python train.py --tokenizer="word" --encoder_shared_expert=false --text_encoder_norm_position="pre" --text_encoder_head_dim=16 --text_encoder_bias="none" --text_encoder_positions="learned" --warmup_steps=1060
Rows from block 3 of the text encoder of a small contrastive audio-text model, named by matrix and row number. Rows with one number within an expert belong to one neuron, the router's apart. Each number is 500 + 50 x the weight over its row's rms, rounded and kept within 0 to 999. All counts start at 0. Numbers have three digits each.
After each expert's rows are labels from the 100 texts, of 14848, where the router gives the expert most weight on average: "fires on" is the input token at the peak. Only what is clearly more common there than usual is listed. The data: synthesized solo parts of chorales (CocoChorales). In brackets: how many of the 100, against the usual share in percent.
# router: slot weights (text_encoder.blocks.3.mlp.router.weight, 32x256), inputs 0-85
# up: expert up (text_encoder.blocks.3.mlp.up, 32x128x256), inputs 0-85
# down: expert down (text_encoder.blocks.3.mlp.down, 32x256x128, transposed), outputs 0-85

# expert 19
router.19:457394457521486448535515442524469596526493517538597502540492521426551443541477405433475497526567501545427501457409437487502494416524456527498518477456559472479454467445467467421529475505537483497529471501474583513562508576508453409457450459413530517478537614
up.0:498518612480480545462483598409516499441453552510488466512528533565520522500542535596490505580466603451487436501617587502403454559536496526429449450460417483580449531497492530542481497511515518552483458493573484551482518465445487527485414560523548567529460487
down.0:423531538516498579557449553402470452386461592496541482469423624503491574461459471527446581536578559532475419425514541541493455497434425472435406525449530489553457388536531541478498489511536549505478434485535591511489523544514475421576423485539591535511527525
up.1:564538482492477489502561437530515447635464444591496520525560447459512464465523476442435431467414456468475612562476457410496506559492518537575510508589408521480515581510519432492448473446508573497545473538435452409545393520548497480479596486461508482454539455
down.1:470595559494546533535492557496479559536428499557495543435471487495593459474546473477458497552383594558554633577481536508491542450464480572569491487522498516502442440460558414509463511516507491480605429437386533506498509475559415531581395566444549433455619494
up.2:516415485372525369453518556493601463539499443513490432584556553491538476529562530476503525529546488502515579487470461395528445564530482567513465518453507439545492600514485556470527457509538574533441518554443391453520479545492435441480580481452498512506471506
down.2:476629504520571541487465431539478547502467535471448569449505521436585533515574538492510501454418599548476580579504458531506504443466519627446559548523464516444486519535513430532473466462517522502553457477455543543549500480568415479561425557486582484545610520
up.3:565517460543474534460543495566462558547552427565484517476494454429508467513491594440488440531489439431599545562442525508524597531494476424647573552561497480453584589482546421481498470431456491410518472508473531396522456451480506527578619479483429364467532491
down.3:423553528570529497569507552496441609502427538538534498449498520474554443475512453475432535529471515452516569521444555446447551539484503488499555528506507488509471380417519463505547480470510410436600444402473510442486459463469525577558507504434539405360583481
up.4:466483526449550529513442483621382435508511465473574484451416524422397529445521579506538518463505500569446507470491525582447561468539464510457513534575587505505485427520517445542586522558587507470507552450406507571468513554647503532606459472530549501466488536
down.4:445571537510403500454558519574523526505494562478432418434454482506451553520448532550485574551460542556535481478497459566422559400516475503488523508529528495541472391457483515459618618542519378519535474538428526516493556548590428514466412530535528525518494569
up.5:538555426523441454464581453464518411584457509551447495575550445540455418468514449472446416425477405483466600540496504448474490552507524521538495425579432518495521616526472434504515498411516556522561546511439463459500485462477550478439535497471511480500539462
down.5:464581531484496557542475533470457490505467540540530521484469496478560523491548466459423478498393522596499621512535555588495524474410512519519457455561506496522411467444507422555482494488548485497610488470390534524551551500547440515557436578454572445465614539
up.6:633523517472485430435352595492563510490476540469471523524456580595534497528513521546523454492564468429532445522485430465566481541489564553524471457494556541558599567541567543517510629514452484551396566449485500512506464539441508529515555521476401491554482451
down.6:507542533520552388468389480513458560488417578398438582468461587541478502527472505506562606442463555554573550543515431454499512456508483678522535564514523525442458448458526493439516529579532449454483508439424493547517536556550415535562411525474538500500581489
up.7:441543580534554496516377528439505551512472565513535564593541561456491485507529498458470527481505507504472490562497440528557523469547540466535559457609531581633511507550414536403581521469550476520503557568427505563486471513476551491458515518460482435501475481
down.7:540507526500491517513421538440491506500496495521511571560532518466456433482473546468544495454508510497491504583502525456481514561536506431483504532604583545555561542600521536520512468485526550480463555513449512524431367501481593614509594473443444544459419456
fires on: ":" (29 vs 10.8); "trombone" (21 vs 0.8); "d" (14 vs 2.7)

# expert 0
router.0:495509456533511463467514375553560515540513421431554562537486481457473454418575514486588533462578407478482493490452446565575379466572575539554570484517467587548499599556528507474519552440489547485433577502512496519417533489499522478564528476482458476544473593
up.0:606523513564440576448490541342470487469419602511427522475472587588510516569467510512456518571496525487536404550568488490478501508554458461474475491436495458473490548434520461466433535499472397576524487472566546527510536467427555538504349567537442524475436430
down.0:570508516527548520420416502516522521526508525497531525424486574481538460524492521484554530594552523513559490499495489572400476437408455500478402452521510487495385600485513484382410517479576559587519578458380512552511563529570401497604500578516577441557446589
up.1:483494526536474603448540590380510428480497584520465442474527501509517558489518557531463481602468557483489466482536594506415514518542341427417428473419490432500351537494437532451466451485551502580500405555578443531481548445453491448534431563571508538509422484
down.1:525588565513538463463410491474517531335532460491575479486504525457490484481575577494533467478555559457461521476477489475437478417520479415443472484557464538540570522570552544501535506402522454526367539474499535577489594508509550562546556474518479437519480512
up.2:585559465537419497468451556522508544526451554528458525553480575544477551563487502465469392569533468413512450541368473491501520449528494506565519474514508531559574557498597428480611583488435406541500532512486622440494467480406506520528518527479409465517556516
down.2:486478562549569559454375501465465529491484545477540593464454516495627460503449472531580516467527475506490436500517524492472541542372584536510544498507509527444392528552516451492393529477501543493531612477427586500579433598452458550540487584486590487512544532
up.3:505560496531389486546465532481527505475423519519456586563485508482524454513493531497457485480495434414500461519485359504573545439513522482574589469526483518509567487458553502503459561511383417459606528497520593486558438484462505494416527529466407466433559508
down.3:522515575575577530450396476519425548531541477513475641478472486493545498446515526578557521471459526508557472548587453523462538457463558480577502480541492510416428520479568526502394544466514494487585589481398478478549448543507449564521483531463522453464540495
up.4:453503590450530447437403589530426510414523582480391517395389535501539535481508518572503564600377568577495523482583585499388541464525539495516489638496512481446490491497566480587459515519508560465470501457517500520540541454564467483545473501567645517451563501
down.4:467484619472512467544462596488461476427469572501433505492457538513509511490485551443541590608447589529455461429499597541469478511555399565477498602479504602582513548625495482505490570537517505505519449496480567558451475469453427432531401546605605473479523588
up.5:445561506477569555517459498574391434520467449494541454454443540443462605471536603501450436517451564573398501451450545503490518472575449518513528525545558502541526491569537466592639548532529451511471440538476540612477500508568420443548464521556534500548502562
down.5:445495528451563554587457545575557453434497533429579532413509512451477508501444567457606513485568544556427525474463559502421580504497535528416504579520557617497492488658522452510521500565574519518544521476470525501480419617572507522530490487529557528479509564
up.6:491501513442577483560454446613406412523548356452605443402481523400457516461539582496498439444558479537386478461454522506560520466588492552504587489562547501520593490564487469548560552504485484439431478445484516577423489503592471487536482511584528503529434504
down.6:457524518437572545631450549584513402466478533477514479442543508474442463451467559506541469492612447509439543502503561503463504498486546548474562534586543502540477455572539451501541506476575528491616555448486485461488440548531509504473475563527566499424471502
up.7:480510550516523465432494516497452470465396555523512464500460645525460575483550563512418418603568523431473401441512532492422445490466454495487522461477522538537461516549533496522617513444552527523460493494563504435545569520421436434556441561534554485518471491
down.7:486517575512549489548466537534559480433445535478567423512547582453576472448568460463503499503568456480390504474433507451494483543483587507477626530556478554473532437517539459519546474411552520528462522474494470511563500530461481502532496487484644498411540532
fires on: "d" (31 vs 2.7); "clarinet" (14 vs 1); "c" (12 vs 2.8)

# expert 31
router.31:433525368522571582421494553528477499473467574450515519477474515527559516466420492476459414512514397535449509528472446436536423489552489493474522556492552400500380475505602493505546482444472569552547543567486519504582573569505525418451564530468413557491545436
up.0:603470471491482443539534409468549452601488454555582451604637472464462476480528520450522510429479480540447527468492524437474441595534445525455477510541510525461517533598427506499532360483573578537449483527439450520450397513504474523535548398437519514520508493
down.0:459506470471594489547519589541562430462484553494592505421517560518444524438483540459559496531532485545412491575430576485490497560570523560421564516564623555508470461588435488597499530528475549599501441506473551442492477474510543442403526510518422470525526433
up.1:536520477557461497612575460466560455588547454567525509531591444411477459468429467425525496454502479567529538494448552520524554534579391442476518491525481535432547544515385494540503408514504480512499411550479498580454433495559552545495496416474439503460454502
down.1:530523520438545516596556623475503395411471487551628500443485516486477417443525587445465480571490497513440552495465624518462493542522417491424481512548574493562469472517455508575452513552522496566539420518498527451389538481562552500458525553573454474514526458
up.2:454379471506508541495497493410538405504442532435524510574532464465511426507461509489522499448469465523459519489630440512541508459552522481409525486455467446490469453449508481481429526503536550536565627461464415560505558531531575509381478541484492627440472512
down.2:492473483520459463509522487483517370540458582443481576514457491519484556440587440469449555397421478531513539487593499476499491495584459547384599429532479520492512506523455535551415482483522514549542573512503436479487492527553615482524545530480458502420549462
up.3:487504475484478538431482523530475555542512521503437451535618442522552542515542467522452464542410494486510543595551491524387544456505576524552488451507432453461472468342578454436521551481480498557604571509464448458515482446499474527451517549478605512465551507
down.3:484440425578575490523525443561591440538530564457479583436411517465450527427500450434516543426456478547520543500520530485540551492555581550505631537524490469496458548546478476545481455476431526513535527491537501449494484436556588471552586493501509436517572462
up.4:485486522564454531496594458550493544593575512486488397456553449531506556521506478450511547537466539518535472498480578548466529534572504455430447429421446488482526564391481488471446534546537400519512335512530450542461496433459563514533414514647493534483388510
down.4:486522437614521448521577452565454426604500514507495540493465481503457544392569467500491484417419500578444532423540503482503465543581521505495480474502464479441473551536412501540469463495489512504516446515545470500577435489501500380486535487471479549464479430
up.5:509482482386489535476442523422536483460563439563497480527570524407532399457478501570498461521472511460480532484572514438469507448423508488575502535485422486578476502593488569508490478480469566413469519498472554510479489518539439545532542424467590516623519504
down.5:466452411426557470480454543556516481543559553447519503457457557431457510482421511497549494464501418477507528528505511461552453518504550600473546595519587465567399517605480523536544477511452591536476565512504492434535424493572501443490598483471515540549532465
up.6:544572543504552495564482417517520464490488398500525462394497565461439422438641551518439443496522463527399494526502532410558533435630457498495540441576491561488538522559490437539474485433449559479463450469506499523493462440486545469530444552506498491469472406
down.6:450513558447447475509609540448490467522469441591537470459548472536582527544597515509450517540486465479511510548449509539491484591487468495462592413493484565476520473501373480547489497471434550495520383564477591431590499457489417397401461539474447473473552430
up.7:597503558487490510616469405486566464540463485509557530599611460523467541473555500486477561476509555481484483531502455458468555464458526480444492442581446579492581481493496536495525482456541501511472540473480549439405345535520589628507500432417561489465508487
down.7:568525528502409508536452435490534520488450457557520398552607484478461503564510532499508559478582522466496453466471494436425554523497464445473466563536418557454672533551525463452573422482587516447488500406518476507430393532428489634521435424503561552470363503
fires on: "3" (32 vs 3.2); "tuba" (31 vs 0.9); "d3" (16 vs 0.3); "c" (9 vs 2.8)

# expert 22
router.22:529492457431564464530418475491485447443499521472507462494415507504482507572489538511526497449540503535472526612499491525503456577489560506484476625520579533449468421474581437580548462550542535528517570367508436564444607474590541545477525518613548531505529524
up.0:496408431525494501417492522465564507454509512457509482433470547498624492584479490467582429456518458521514506435524479469523499517476459471466450565433551431462399468536484534477459394522493608590534538571453393503535564548486510461551533543512456531501489515
down.0:447528479560528593466550460438576446465515553417534535472493527601521525486500464501485471426480528514476495504530427526512475471469500514430548468434575492515425438448510574534432546503390515571514556573486551460555590539506556447476522557459463489533645486
up.1:537593549479480476520440413517460494459460588512571519539458469576428567498496531452441527460434472484463508587519490512484429457534613514529499503534508511505489464454630433491539576523566443495568586421495505456416508440488543548495507559575541507422551498
down.1:509472442538533468535407492516491533509458586464573512555561536508452489529441533479483460393578481462532468534497453427464503528467567537497587588530571506398507477578597477482561512517545487512555630476503482415384412522465544599518551484440569546478518495
up.2:433544464517474579439587495470404471492540517509464428431527481547542564571583438516474377491415513453472507507525617490463458553511530537508394465392404447550438556536523458526404476488492504569501438508574440519543525398463525464556471565526551543521494479
down.2:468482404475523572483544517490538535455537498538537430452576448468553465519429493436507466519468440419496516583481550385542496563464565506460569607481583524557444421474568469482515496534518509579567558522527466397450439490522583536492530495484592532471547518
up.3:511464455581521565430516547423460460485521559489476495453461554464528412486527578491578431496439452522458524500574480402480463483568483493528557540462495407472389457464518470502496461418464543494498521465482393500639599492470571485523487480534509492481493523
down.3:493517462497547547404493526422508456508537548420519586461491490540438536455519528486523498365436480499501510515542407542461463509494573541373599489499542467495462444448543537550433495505418532573546646587495538460502540568553550477438558537413422516531650421
up.4:539506522489485487483446460471477475465464581478577537512410516550423496579510573461465482453476442490445516575487440508477488478517570508544503501531525504448468439470660391525549596483550458508590611395446461435473574469483566553516518531520511456406565518
down.4:552449468475465509488425529483526512498472599460545511546525567490446492553486552469504471463555440392510516545466473477464467521473536565446531541521595498450510503525604521526582491512526517512535701517470515421431472583492542574511547525459470491517557483
up.5:425511483437474573549530541561433529532607416574478451463509448391574537521483448576483505509482524500529538468466623557469634518444470421539414497488512403468458525506411539495479399559460438451530398594543517605498453435532448475514538509504535560529427533
down.5:476562460597493545433612534448500429509557435551478465496455419427515473457559513516491463501415512452468516487536492580486558473507485463479484400495411519525538490474405533572493527450462479553620441446495499525546497448441476469462485549518435455491544526
up.6:414408399499442533444528488467569512527532543442472461491516487514598531574490394504577358443484519472511550421456454462522533565443451506493460497333486421416443505543550563482468492558514491569520520544491465507496593565523548515565528468498475530553511573
down.6:477525421521516546480583466498598479547425526488578506484459466584516467468576504422433467430464528541439551495473470470493470447502469509457523445491579477580436519443484530509476499489429561551483566622462512468527562560536507432487518598432469486511596512
up.7:495471487535566536440441547432557515416556496448492484439467590492571436500497532529586412491491498571451490491566470433520484448541501474522522569472515425501390442566521501448493469448455574534432533481452394556602580494508539467520515479504488511562527530
down.7:486520474498538520445492534439523479501524559420519578478449530581534561466516484495483554424441458481490508514573434530481442521444527522415536504446548421487401414467535579568422478529385561602535539553493522431545530511563582427436548498451446476510646450
fires on: "a3" (25 vs 1.1); "a4" (15 vs 1); "c" (8 vs 2.8)

# expert 28
router.28:507510494499512440446523543495562483517458533504447589460497429501493407503476523512521536496487524514611628536546518470466514447457543583452435531559544549418477536450512477600455540455491545493532581465443562392510539549563470495530519505456455438488489471
up.0:547448489478469491547499495553494466491499477416498492520546525523567529455508504552440480502580442512443447429495488414564503506520486528432511544453455528377594485543584534573454480569501535534435507543647493496442503516482460469474538470522475630466477458
down.0:551473536489596457528484476577443424514474460528538494502565482491506577524563591469494512442505514541517565482466489492520491581524497539528517514538511466439580550508484461437497439543601494497483516494469361484520440583515468476525570474480482489464530479
up.1:553475537396501472462394487440522408440419425465567500560582567508528469540543523567497412467543546355449485482545460382469448499518525565466487475436495528496527574621523525508465491544589544488450557472567470533452497534515470521476513521526484616581438465
down.1:520504471470495575530498456486512435464494420513493539433498541497404521549537510512488406516581464466462547567488458496449550412475454526467520436605491559507564498570460471494599576373500516533567612480460521421426466573574462484494568558402425480489490535
up.2:522490435429485481551518445597500443573466431441489514481567509492477488496504456463441467421516483545473542481442487443511578469495494551445499441546557537412584538457527439590452417575571521433493503567548407548478473531569463490523505512495426563481473453
down.2:571555440459519490554511433593430449553430425478579458513564472503445493510524552446420482363556463586526573510494484510482494511491519470519514382601564505525544536443469431402449436515590542501549548542445415469515439596566495557496562508518489530437485509
up.3:438360556452569435487405546423473525372477554461498507594478604511571569599537547500461523598527541523450432498508492457538428576535392493472506514485560499510462537587460519438557456508585492501432485556519457584519546507426474445438413539480494516526437535
down.3:474449458532516560547517546468508412495521485467455495454459465455441494511564529488468553448491478589520530495493634487457504463570533387423457494601505471473515551540571449634465493439504498477485516506570508524423564447554575466489513513496394527392483474
up.4:527402628479524469501415537389534494404467571463570493617511563547565566566514539570527498546515521440448431469549476421498451600543486523417488528382493492460530472623503539520506510546518465590433500481545498516487509526393541476413461497484498564516473495
down.4:504465486468526491579435480499554410474486427483514476457470464509428464571482520508502460493589484515457547549498461467471546351572527468463473540606507555505584475605521447490559549477468534503537585408475535445408450589566534496451589469480431535472454520
up.5:513433470534459576544559469568383535545592502485565484498428413430427519484386528477505570436475483593545501463438558575445491530488544469482471600484595402434458432426526480576508456606540464430523481536498507499442499505541521581582543457551505498431509569
down.5:486510503534510468544519446622402497538569436417555466542471418393434496453484535499524581405529519595406485475431487562459530548545454451533512514531502473504546431501411485422545557556536466484482448458445492637482453461524501527515535445575559531522464558
up.6:432527524495408594443573549490448492500466541504530558464497491439474528458533502539415515476476437454514469385516553546424459448446426532415543503486482561483474439510539543567452455489503549460555522564543520451464497492508448559510465518539561513458566504
down.6:414513475498472587513542497458502540478524478572523476479539490391498514482440482561453469476487473472456424491482560533435555585470434475531578536461510500493451462551448511469542435504485491503536459532536495541474536423480490499486448480595542540528550520
up.7:463471440499503593530471545550473582479596486351521500429442436486490520502400434532521553470521505603509463431455571584443537431473623522455443533439546427480494438464504531587524478622528460462429503524542496562457565515535517551523482468538505532545478584
down.7:494537546471498422571500496618441468472546464392557554558541444494524583512543531489548514408456529595365454455403509568482501602490435507421473477498519542504589424539473555505475555575584504596461463476428502613476420545516520515492528462525471580530530611
fires on: "5" (78 vs 3.8)

# expert 9
router.9:582514520526430501439520385470568468469589462489485465532504456463567536464551605531578511480502535510479425432585516472539526457536502450526461620455517489393527585533519522519480443622502508525490563510609493544452529469482516527541499432556456627555373510
up.0:540556554514473482453426556506443430484408541566463495379457534580536502554590540561480527462426559523492529490536531482465456532543510460509416579494491522500451548570493497572461470575540580464475511503497475532569429519502436380544464524529572539453493466
down.0:591550505570468550526496388509487578524421558527520480600561410448466493498433512430490591452526489531474484524453542485373471540489567472518582587547546555425447490481553447475476481504565527469449548552465515467439387510459450621549524448485601551510490528
up.1:515546561509514475444425561497393461478434537516454491393403565564513498564594530539465499473428578540489545489520549517446436533551486495515421568500481517504439565598494494572491469572566565464441500512486484538544450499503421385581457523545592523486518483
down.1:606531526572449571538482393529490591516416535526517514573544437437529489526426491456451572478523489556494468518462532497395445534485583466525573616517561552410459516478552429467427469528581510473467559570455516489450429519480466645569525443501614563524491528
up.2:447525438535521549484562519531462539475523418422455520502483481455501488472535518499598504539522495499533471428504469572516491438444453512510519431424449451629523494432494496467445593471453473520523532400535454569573583457495476509487446575540478421484514561
down.2:521492545541503463410459424600414522520507490390504539504492469452413558532599537589513576434503557524538456504546455583435471383485433459520445443514402449441480545446482579412459564468596449507496592477435462592553509535545434481547499502580518460484438598
up.3:526489529422513446496492481567433541547531530525593436486453504504439569470418417480470459447521506505460514511428510422497517537442523491485477503514581504526469482521494494431571480547513473532443512501444538431455425544550510513502602457531547516542485448
down.3:490569552539529554475517512609464496547490506532557472446486439470502480523557552528452446433401458449428507471436490509437483554425490458564548438493552472528498538553524566449484522537450507551591488639522433493530402466486503530472609588517579495443562540
up.4:472489553469481463518442535505573476476429493502587445540572555550552533480462541528457473469546544409472453437523468414574544497467480472395555454458497558446510481562465586491528478529485533566454501560554532454503430633443511450448587436449527582532441428
down.4:495537521460462422519543516582474496472583456493491445514538460455502489362502494546521588494469471506379539401457524411530524523562545438465553499579584628532560425485459598550521517488482514524433461521488529495482454541517576516472603414469529570452498443
up.5:458530423507509525485565546518473520472518428384434525509481483454493469491533491490587504538512506489512469438506456560533485454464445515502506444423464472654509486451457530470438587479460477493503507389498446580582559487479489538468484522595475437509513576
down.5:462518571557517471433485424617409537553495505424503515506503480463436562506542507628505591435511588543543447507562467591428442366499452499511464447527410453465481550464480547426461598457602430496490587490462443597541527497550415517529483507545539446477432590
up.6:457524466522494502535557572521487577442564493437449477466455455471487492529516458500578530619502512499498450491491483573534484491444533565513522514411479500556466464484468516469499543491479473525551522450515410535521565424451421471469415532578510477538522599
down.6:483503529517498465428449430566460476496483546426511518501487475490408563531532533605494577429511557530518460529556403602438451360505466505482461417538420433433532534467491538418519574454630481525500593432464500582558561548591408467521477505521530454486498599
up.7:430553555487596521502473536496472606380478442403451524499488539455552491512490531580559505611512545442505419472539424546526436468408497540547566510444442506592484449485559546432466601543444437548518501396555467552578538461471453523440437547583515484548520551
down.7:521501551544500483427480386596428534529548522417486505523502453469424575533515537632519591419510547549558440486588389553431475440473494466499489457533401467446498470441472546377515540513602457533495580468483432560552543507531434526507473499541533491474439559
fires on: "d4" (45 vs 1.5)

# expert 18
router.18:441441434467501447538470454480534587561591424426436483520485459490591535566419432456576455475583515514489486542414549516627493568505533498507476531445497506412465529457528544565459365565574521378408523467529460479455468529500499551397557425536452517565456553
up.0:549513519562467581498586503460487473528511511614512455536516401488462473438486586429513550477365546575424559527508533458463501486622498397470436583508507485540483491391493409496510495490577479452598456457434478520513526451520576527532466433508550530416495546
down.0:485452542507542478517543497574521503542536497520530503558411386429488509529507530529494505417442494569534538453567459589443523487470540427504500509636564505462503419506518531516627531494486484507590514566452524427438464519522430526464565497433483395439541519
up.1:445428477553455523561445509445520387485478530452472497495427493490523494552395441535460488471559503546499460432442481489470481526433398563439462548437554431477520533516478528558445522566456466486528480542578608635467576543509462488553404526523453555551416521
down.1:548533446585526488410552444487526572543489449464474565546530459557522517476578496451460469505477505486572446540425454505491484535493604505449555342506486528505519531431451577516417537452445465566499576554449449471504465524460563529402518519459433490536558463
up.2:433374468491502473471505528519550505500522518451508453502466494471571528573446484431459538455580531556534513453397464564528535519432384477432496468470602478490464571456378543425507453583497486509491500617491523537476540553489425418545471562493438507538380555
down.2:463528517612494502421571454535530545551474471476552558532559420531553488467625503470496456385428502485472480546436485513462507543445557467406581343551536577495528518522419559534441525451464518538542584571436516493537457534442564565423538533435432462513539494
up.3:503451579494573512595460518439528578553557480519516542536549528477523444545507466465513505443517531527470478552416457476486574579494446485465518513539500517491519424508460515439508410493485488472421480526404496470480478513476615542476507408350478435490519472
down.3:517504426533412534575469469428502499583446583528508610553492516542461520460483451502492554426540435521581521546454511477576480547500481494508495532531603460484461536508499518548508456469535571479509534568456560446520327593445559523560578546368402495447515458
up.4:468585484492494535484544468523432550452548484434506550518478445491468593493523483452569526489497502457572484495539531592514471477459574548533495441453399470575578507521531510455422596464494499529513522456509437488522516420475486557515515584586510433460516459
down.4:459500454505564518479512538568496513449533489419476487447451465514417566508551496472620496545559517452549536467517545625524533471487539505528475474477399486549522521511491515534590597439496472553513557429504437474538537449501469452492496550618474348453505502
up.5:457454424470429449409541469566538426452487521440512420442451484493548573503453485473485487464557470526569507401448531523530426441452490535451494503426576446452488601506492573498511483563513483572564517572588533495462581569521401408562507573614461550552426543
down.5:495573528584498497447570465562529535521502487468525537522526412527520508491597491495469446434429517469485477542460439505433479497453585543457593363508522558502475525444482593477378547463427484615545566613471516507550494512457499525365539564462473497536588521
up.6:463573482491487527488562501523420577451545485450482559519456468477475595505499481447569512492489532448584479503519532591528480489446547576533492442452409478580552516492539516452424613498476467505491523462517453508521511421478470556519490594584499422470555477
down.6:436506457496545506492474542590478492473547486435486501483468431503412549491596463444619522516576492416534527493512549636515514469462524503520483453467413534574583535508496497536569592435560492509505559454482483469527531461495481434525500554621478351460484528
up.7:459463441456454447441497464558552430450459525438498438435464480509542576525433492469484523459534507521550532412464481498521441437470475522450531496428591453454468574502469559484513456573535502556576509593546510514476581553554420422559489581617456561532420551
down.7:487566508579483495403572440553542511500516475457531548473506399560522522464577479485462436420415514495484495536457446523463500520426554515437587355526545577483484511484437590491371535466432488593524569603464508508561488490482495550388533555478480485564580507
fires on: "g" (28 vs 2.5)

# expert 5
router.5:433563595510554440547491508488556504428528516440431556403478534495550523538519471564477536489464511592486558474478475590519545401477510420576549559546474521513518469594381540486521443542485501476473512541538601520491480553545511408529542488549520471484534563
up.0:538431450528518417480565424430439451488450446458532519548482593496382483453527533432466490473553492508458508492482449382567268479517451489505566486492521509536500569485520488513467512432547515471514536500515491499524568535503496488495411531517403482467482462
down.0:422530429581477597534538446533433488514493484487531577443488531527574519538540431504381454407434570544520543460509505492551467519493417532497471441455525418425407530449507546490380461474563485525559419518567456488518501497495468453544456625527476498468584581
up.1:497417498514426441513468465534460513509474543510541518584420469488438461572467492522483519526542379444446447525419437548484500502446599548519539477525496513467526429459537447509532639464442433485596602412453565441458526474438511528426487510479477475469533543
down.1:517491488464529425429500508541475573479490553535501461559563571452500495499509501440583528624494454517481471563450486528498461510465491591470559533585508522477461451441473422468578510505576470570558549433430459483502542460465450542418511510525519487546561558
up.2:519452421479509527511532489467389510541514453531569473516500486508469505479461545533530413559544503466477440598503547450459447578447537601491487429498497500503427484409526444480477563441495493525469451503504488462548550454458479552445413534477456510545408408
down.2:372545580478495579502484531524463484461512495498467546514455521467449476526503456565420502413382582595473511408515549554575550450559460482561416475483499516521393526572464597510466464555483520471483500572552526604427507580542478473555502536548517541534518589
up.3:562569502467458583490562521546531553474516561565450456451558386558557472470485457430440506588453438504489510556486547492564505480499644468514499524531483532534525457411586429493491492471462500487572510520521527413461524450530535521487528478564644507452544513
down.3:507509523428467468473477475532592553533522573513444495460522444465537506549511523468451396442419479468427527516443484415523609482477500426453507477523556524497543424538522557440469442526400526522558543546468557409487434478512532522520595455391527505509583528
up.4:464403410554433523433549508499521502528529474474595501456487533462462480424472474509500445526616405474563402457482534535468445487383447531444552442500559502441421484491495499511526487421502583478519565533517555424510549529475445529573443519477445491559446462
down.4:526468447577475538424548479468556580487439520464541486542550488484509438456482494487497535550544435467514422550466499505483460517429536495413608480515562482476449461370531500516468527440496493559526561478460479481541582474436530599433427573512483514506483449
up.5:578466520470486510488430534500391477525482445542609527438468496505460484444506596533504536467551461474543494559491566530417460520411468469450394541532539573551471498504514462536415464491617610501457606504410445431474422542532521533570511518463500487462445364
down.5:486488500515494571509543469540492546516521451490523514381487453498564472443528503556417507498487457565514482499538600480522518527478476463480417550447526467421412482514554516524364465550542555496521491575540487479450437479558448485541456550490468586460476488
up.6:536566449532567501472493550559482505569574425558464482429523480477532510413542583509573475528481531502584537531517569552467576514503486538560461389569469487472512535491434480543546436499506525498445399529474529515620449502567442468576549487465413437597494443
down.6:470497454467543440472466579564468490535518487562472509553437462447513500511533596506525499517442497522491600553488490531536488502507547513636484442590509448535493544487520418527559501510436493457544498497436566508611507464567417434459541485443472365485551509
up.7:501537537510475490372548549515503504460466571485466386454495492594568555523528553485451440589448502453533476488530512506519442498516494516495499500397500461501463561500501531438436559527464454613556400519544518496564549392408444471484469579578570528501502521
down.7:537490527533457573549476534450464445544494646533481491535506560583457506576412461513398478431512508496478474488528458448483515538474481488558450513464571509517515496579510546412537606483529469489474464560531592455440433515439503520567510579463496520551487493
fires on: "#" (41 vs 13.1); "violin" (19 vs 1.5); "flute" (10 vs 0.9)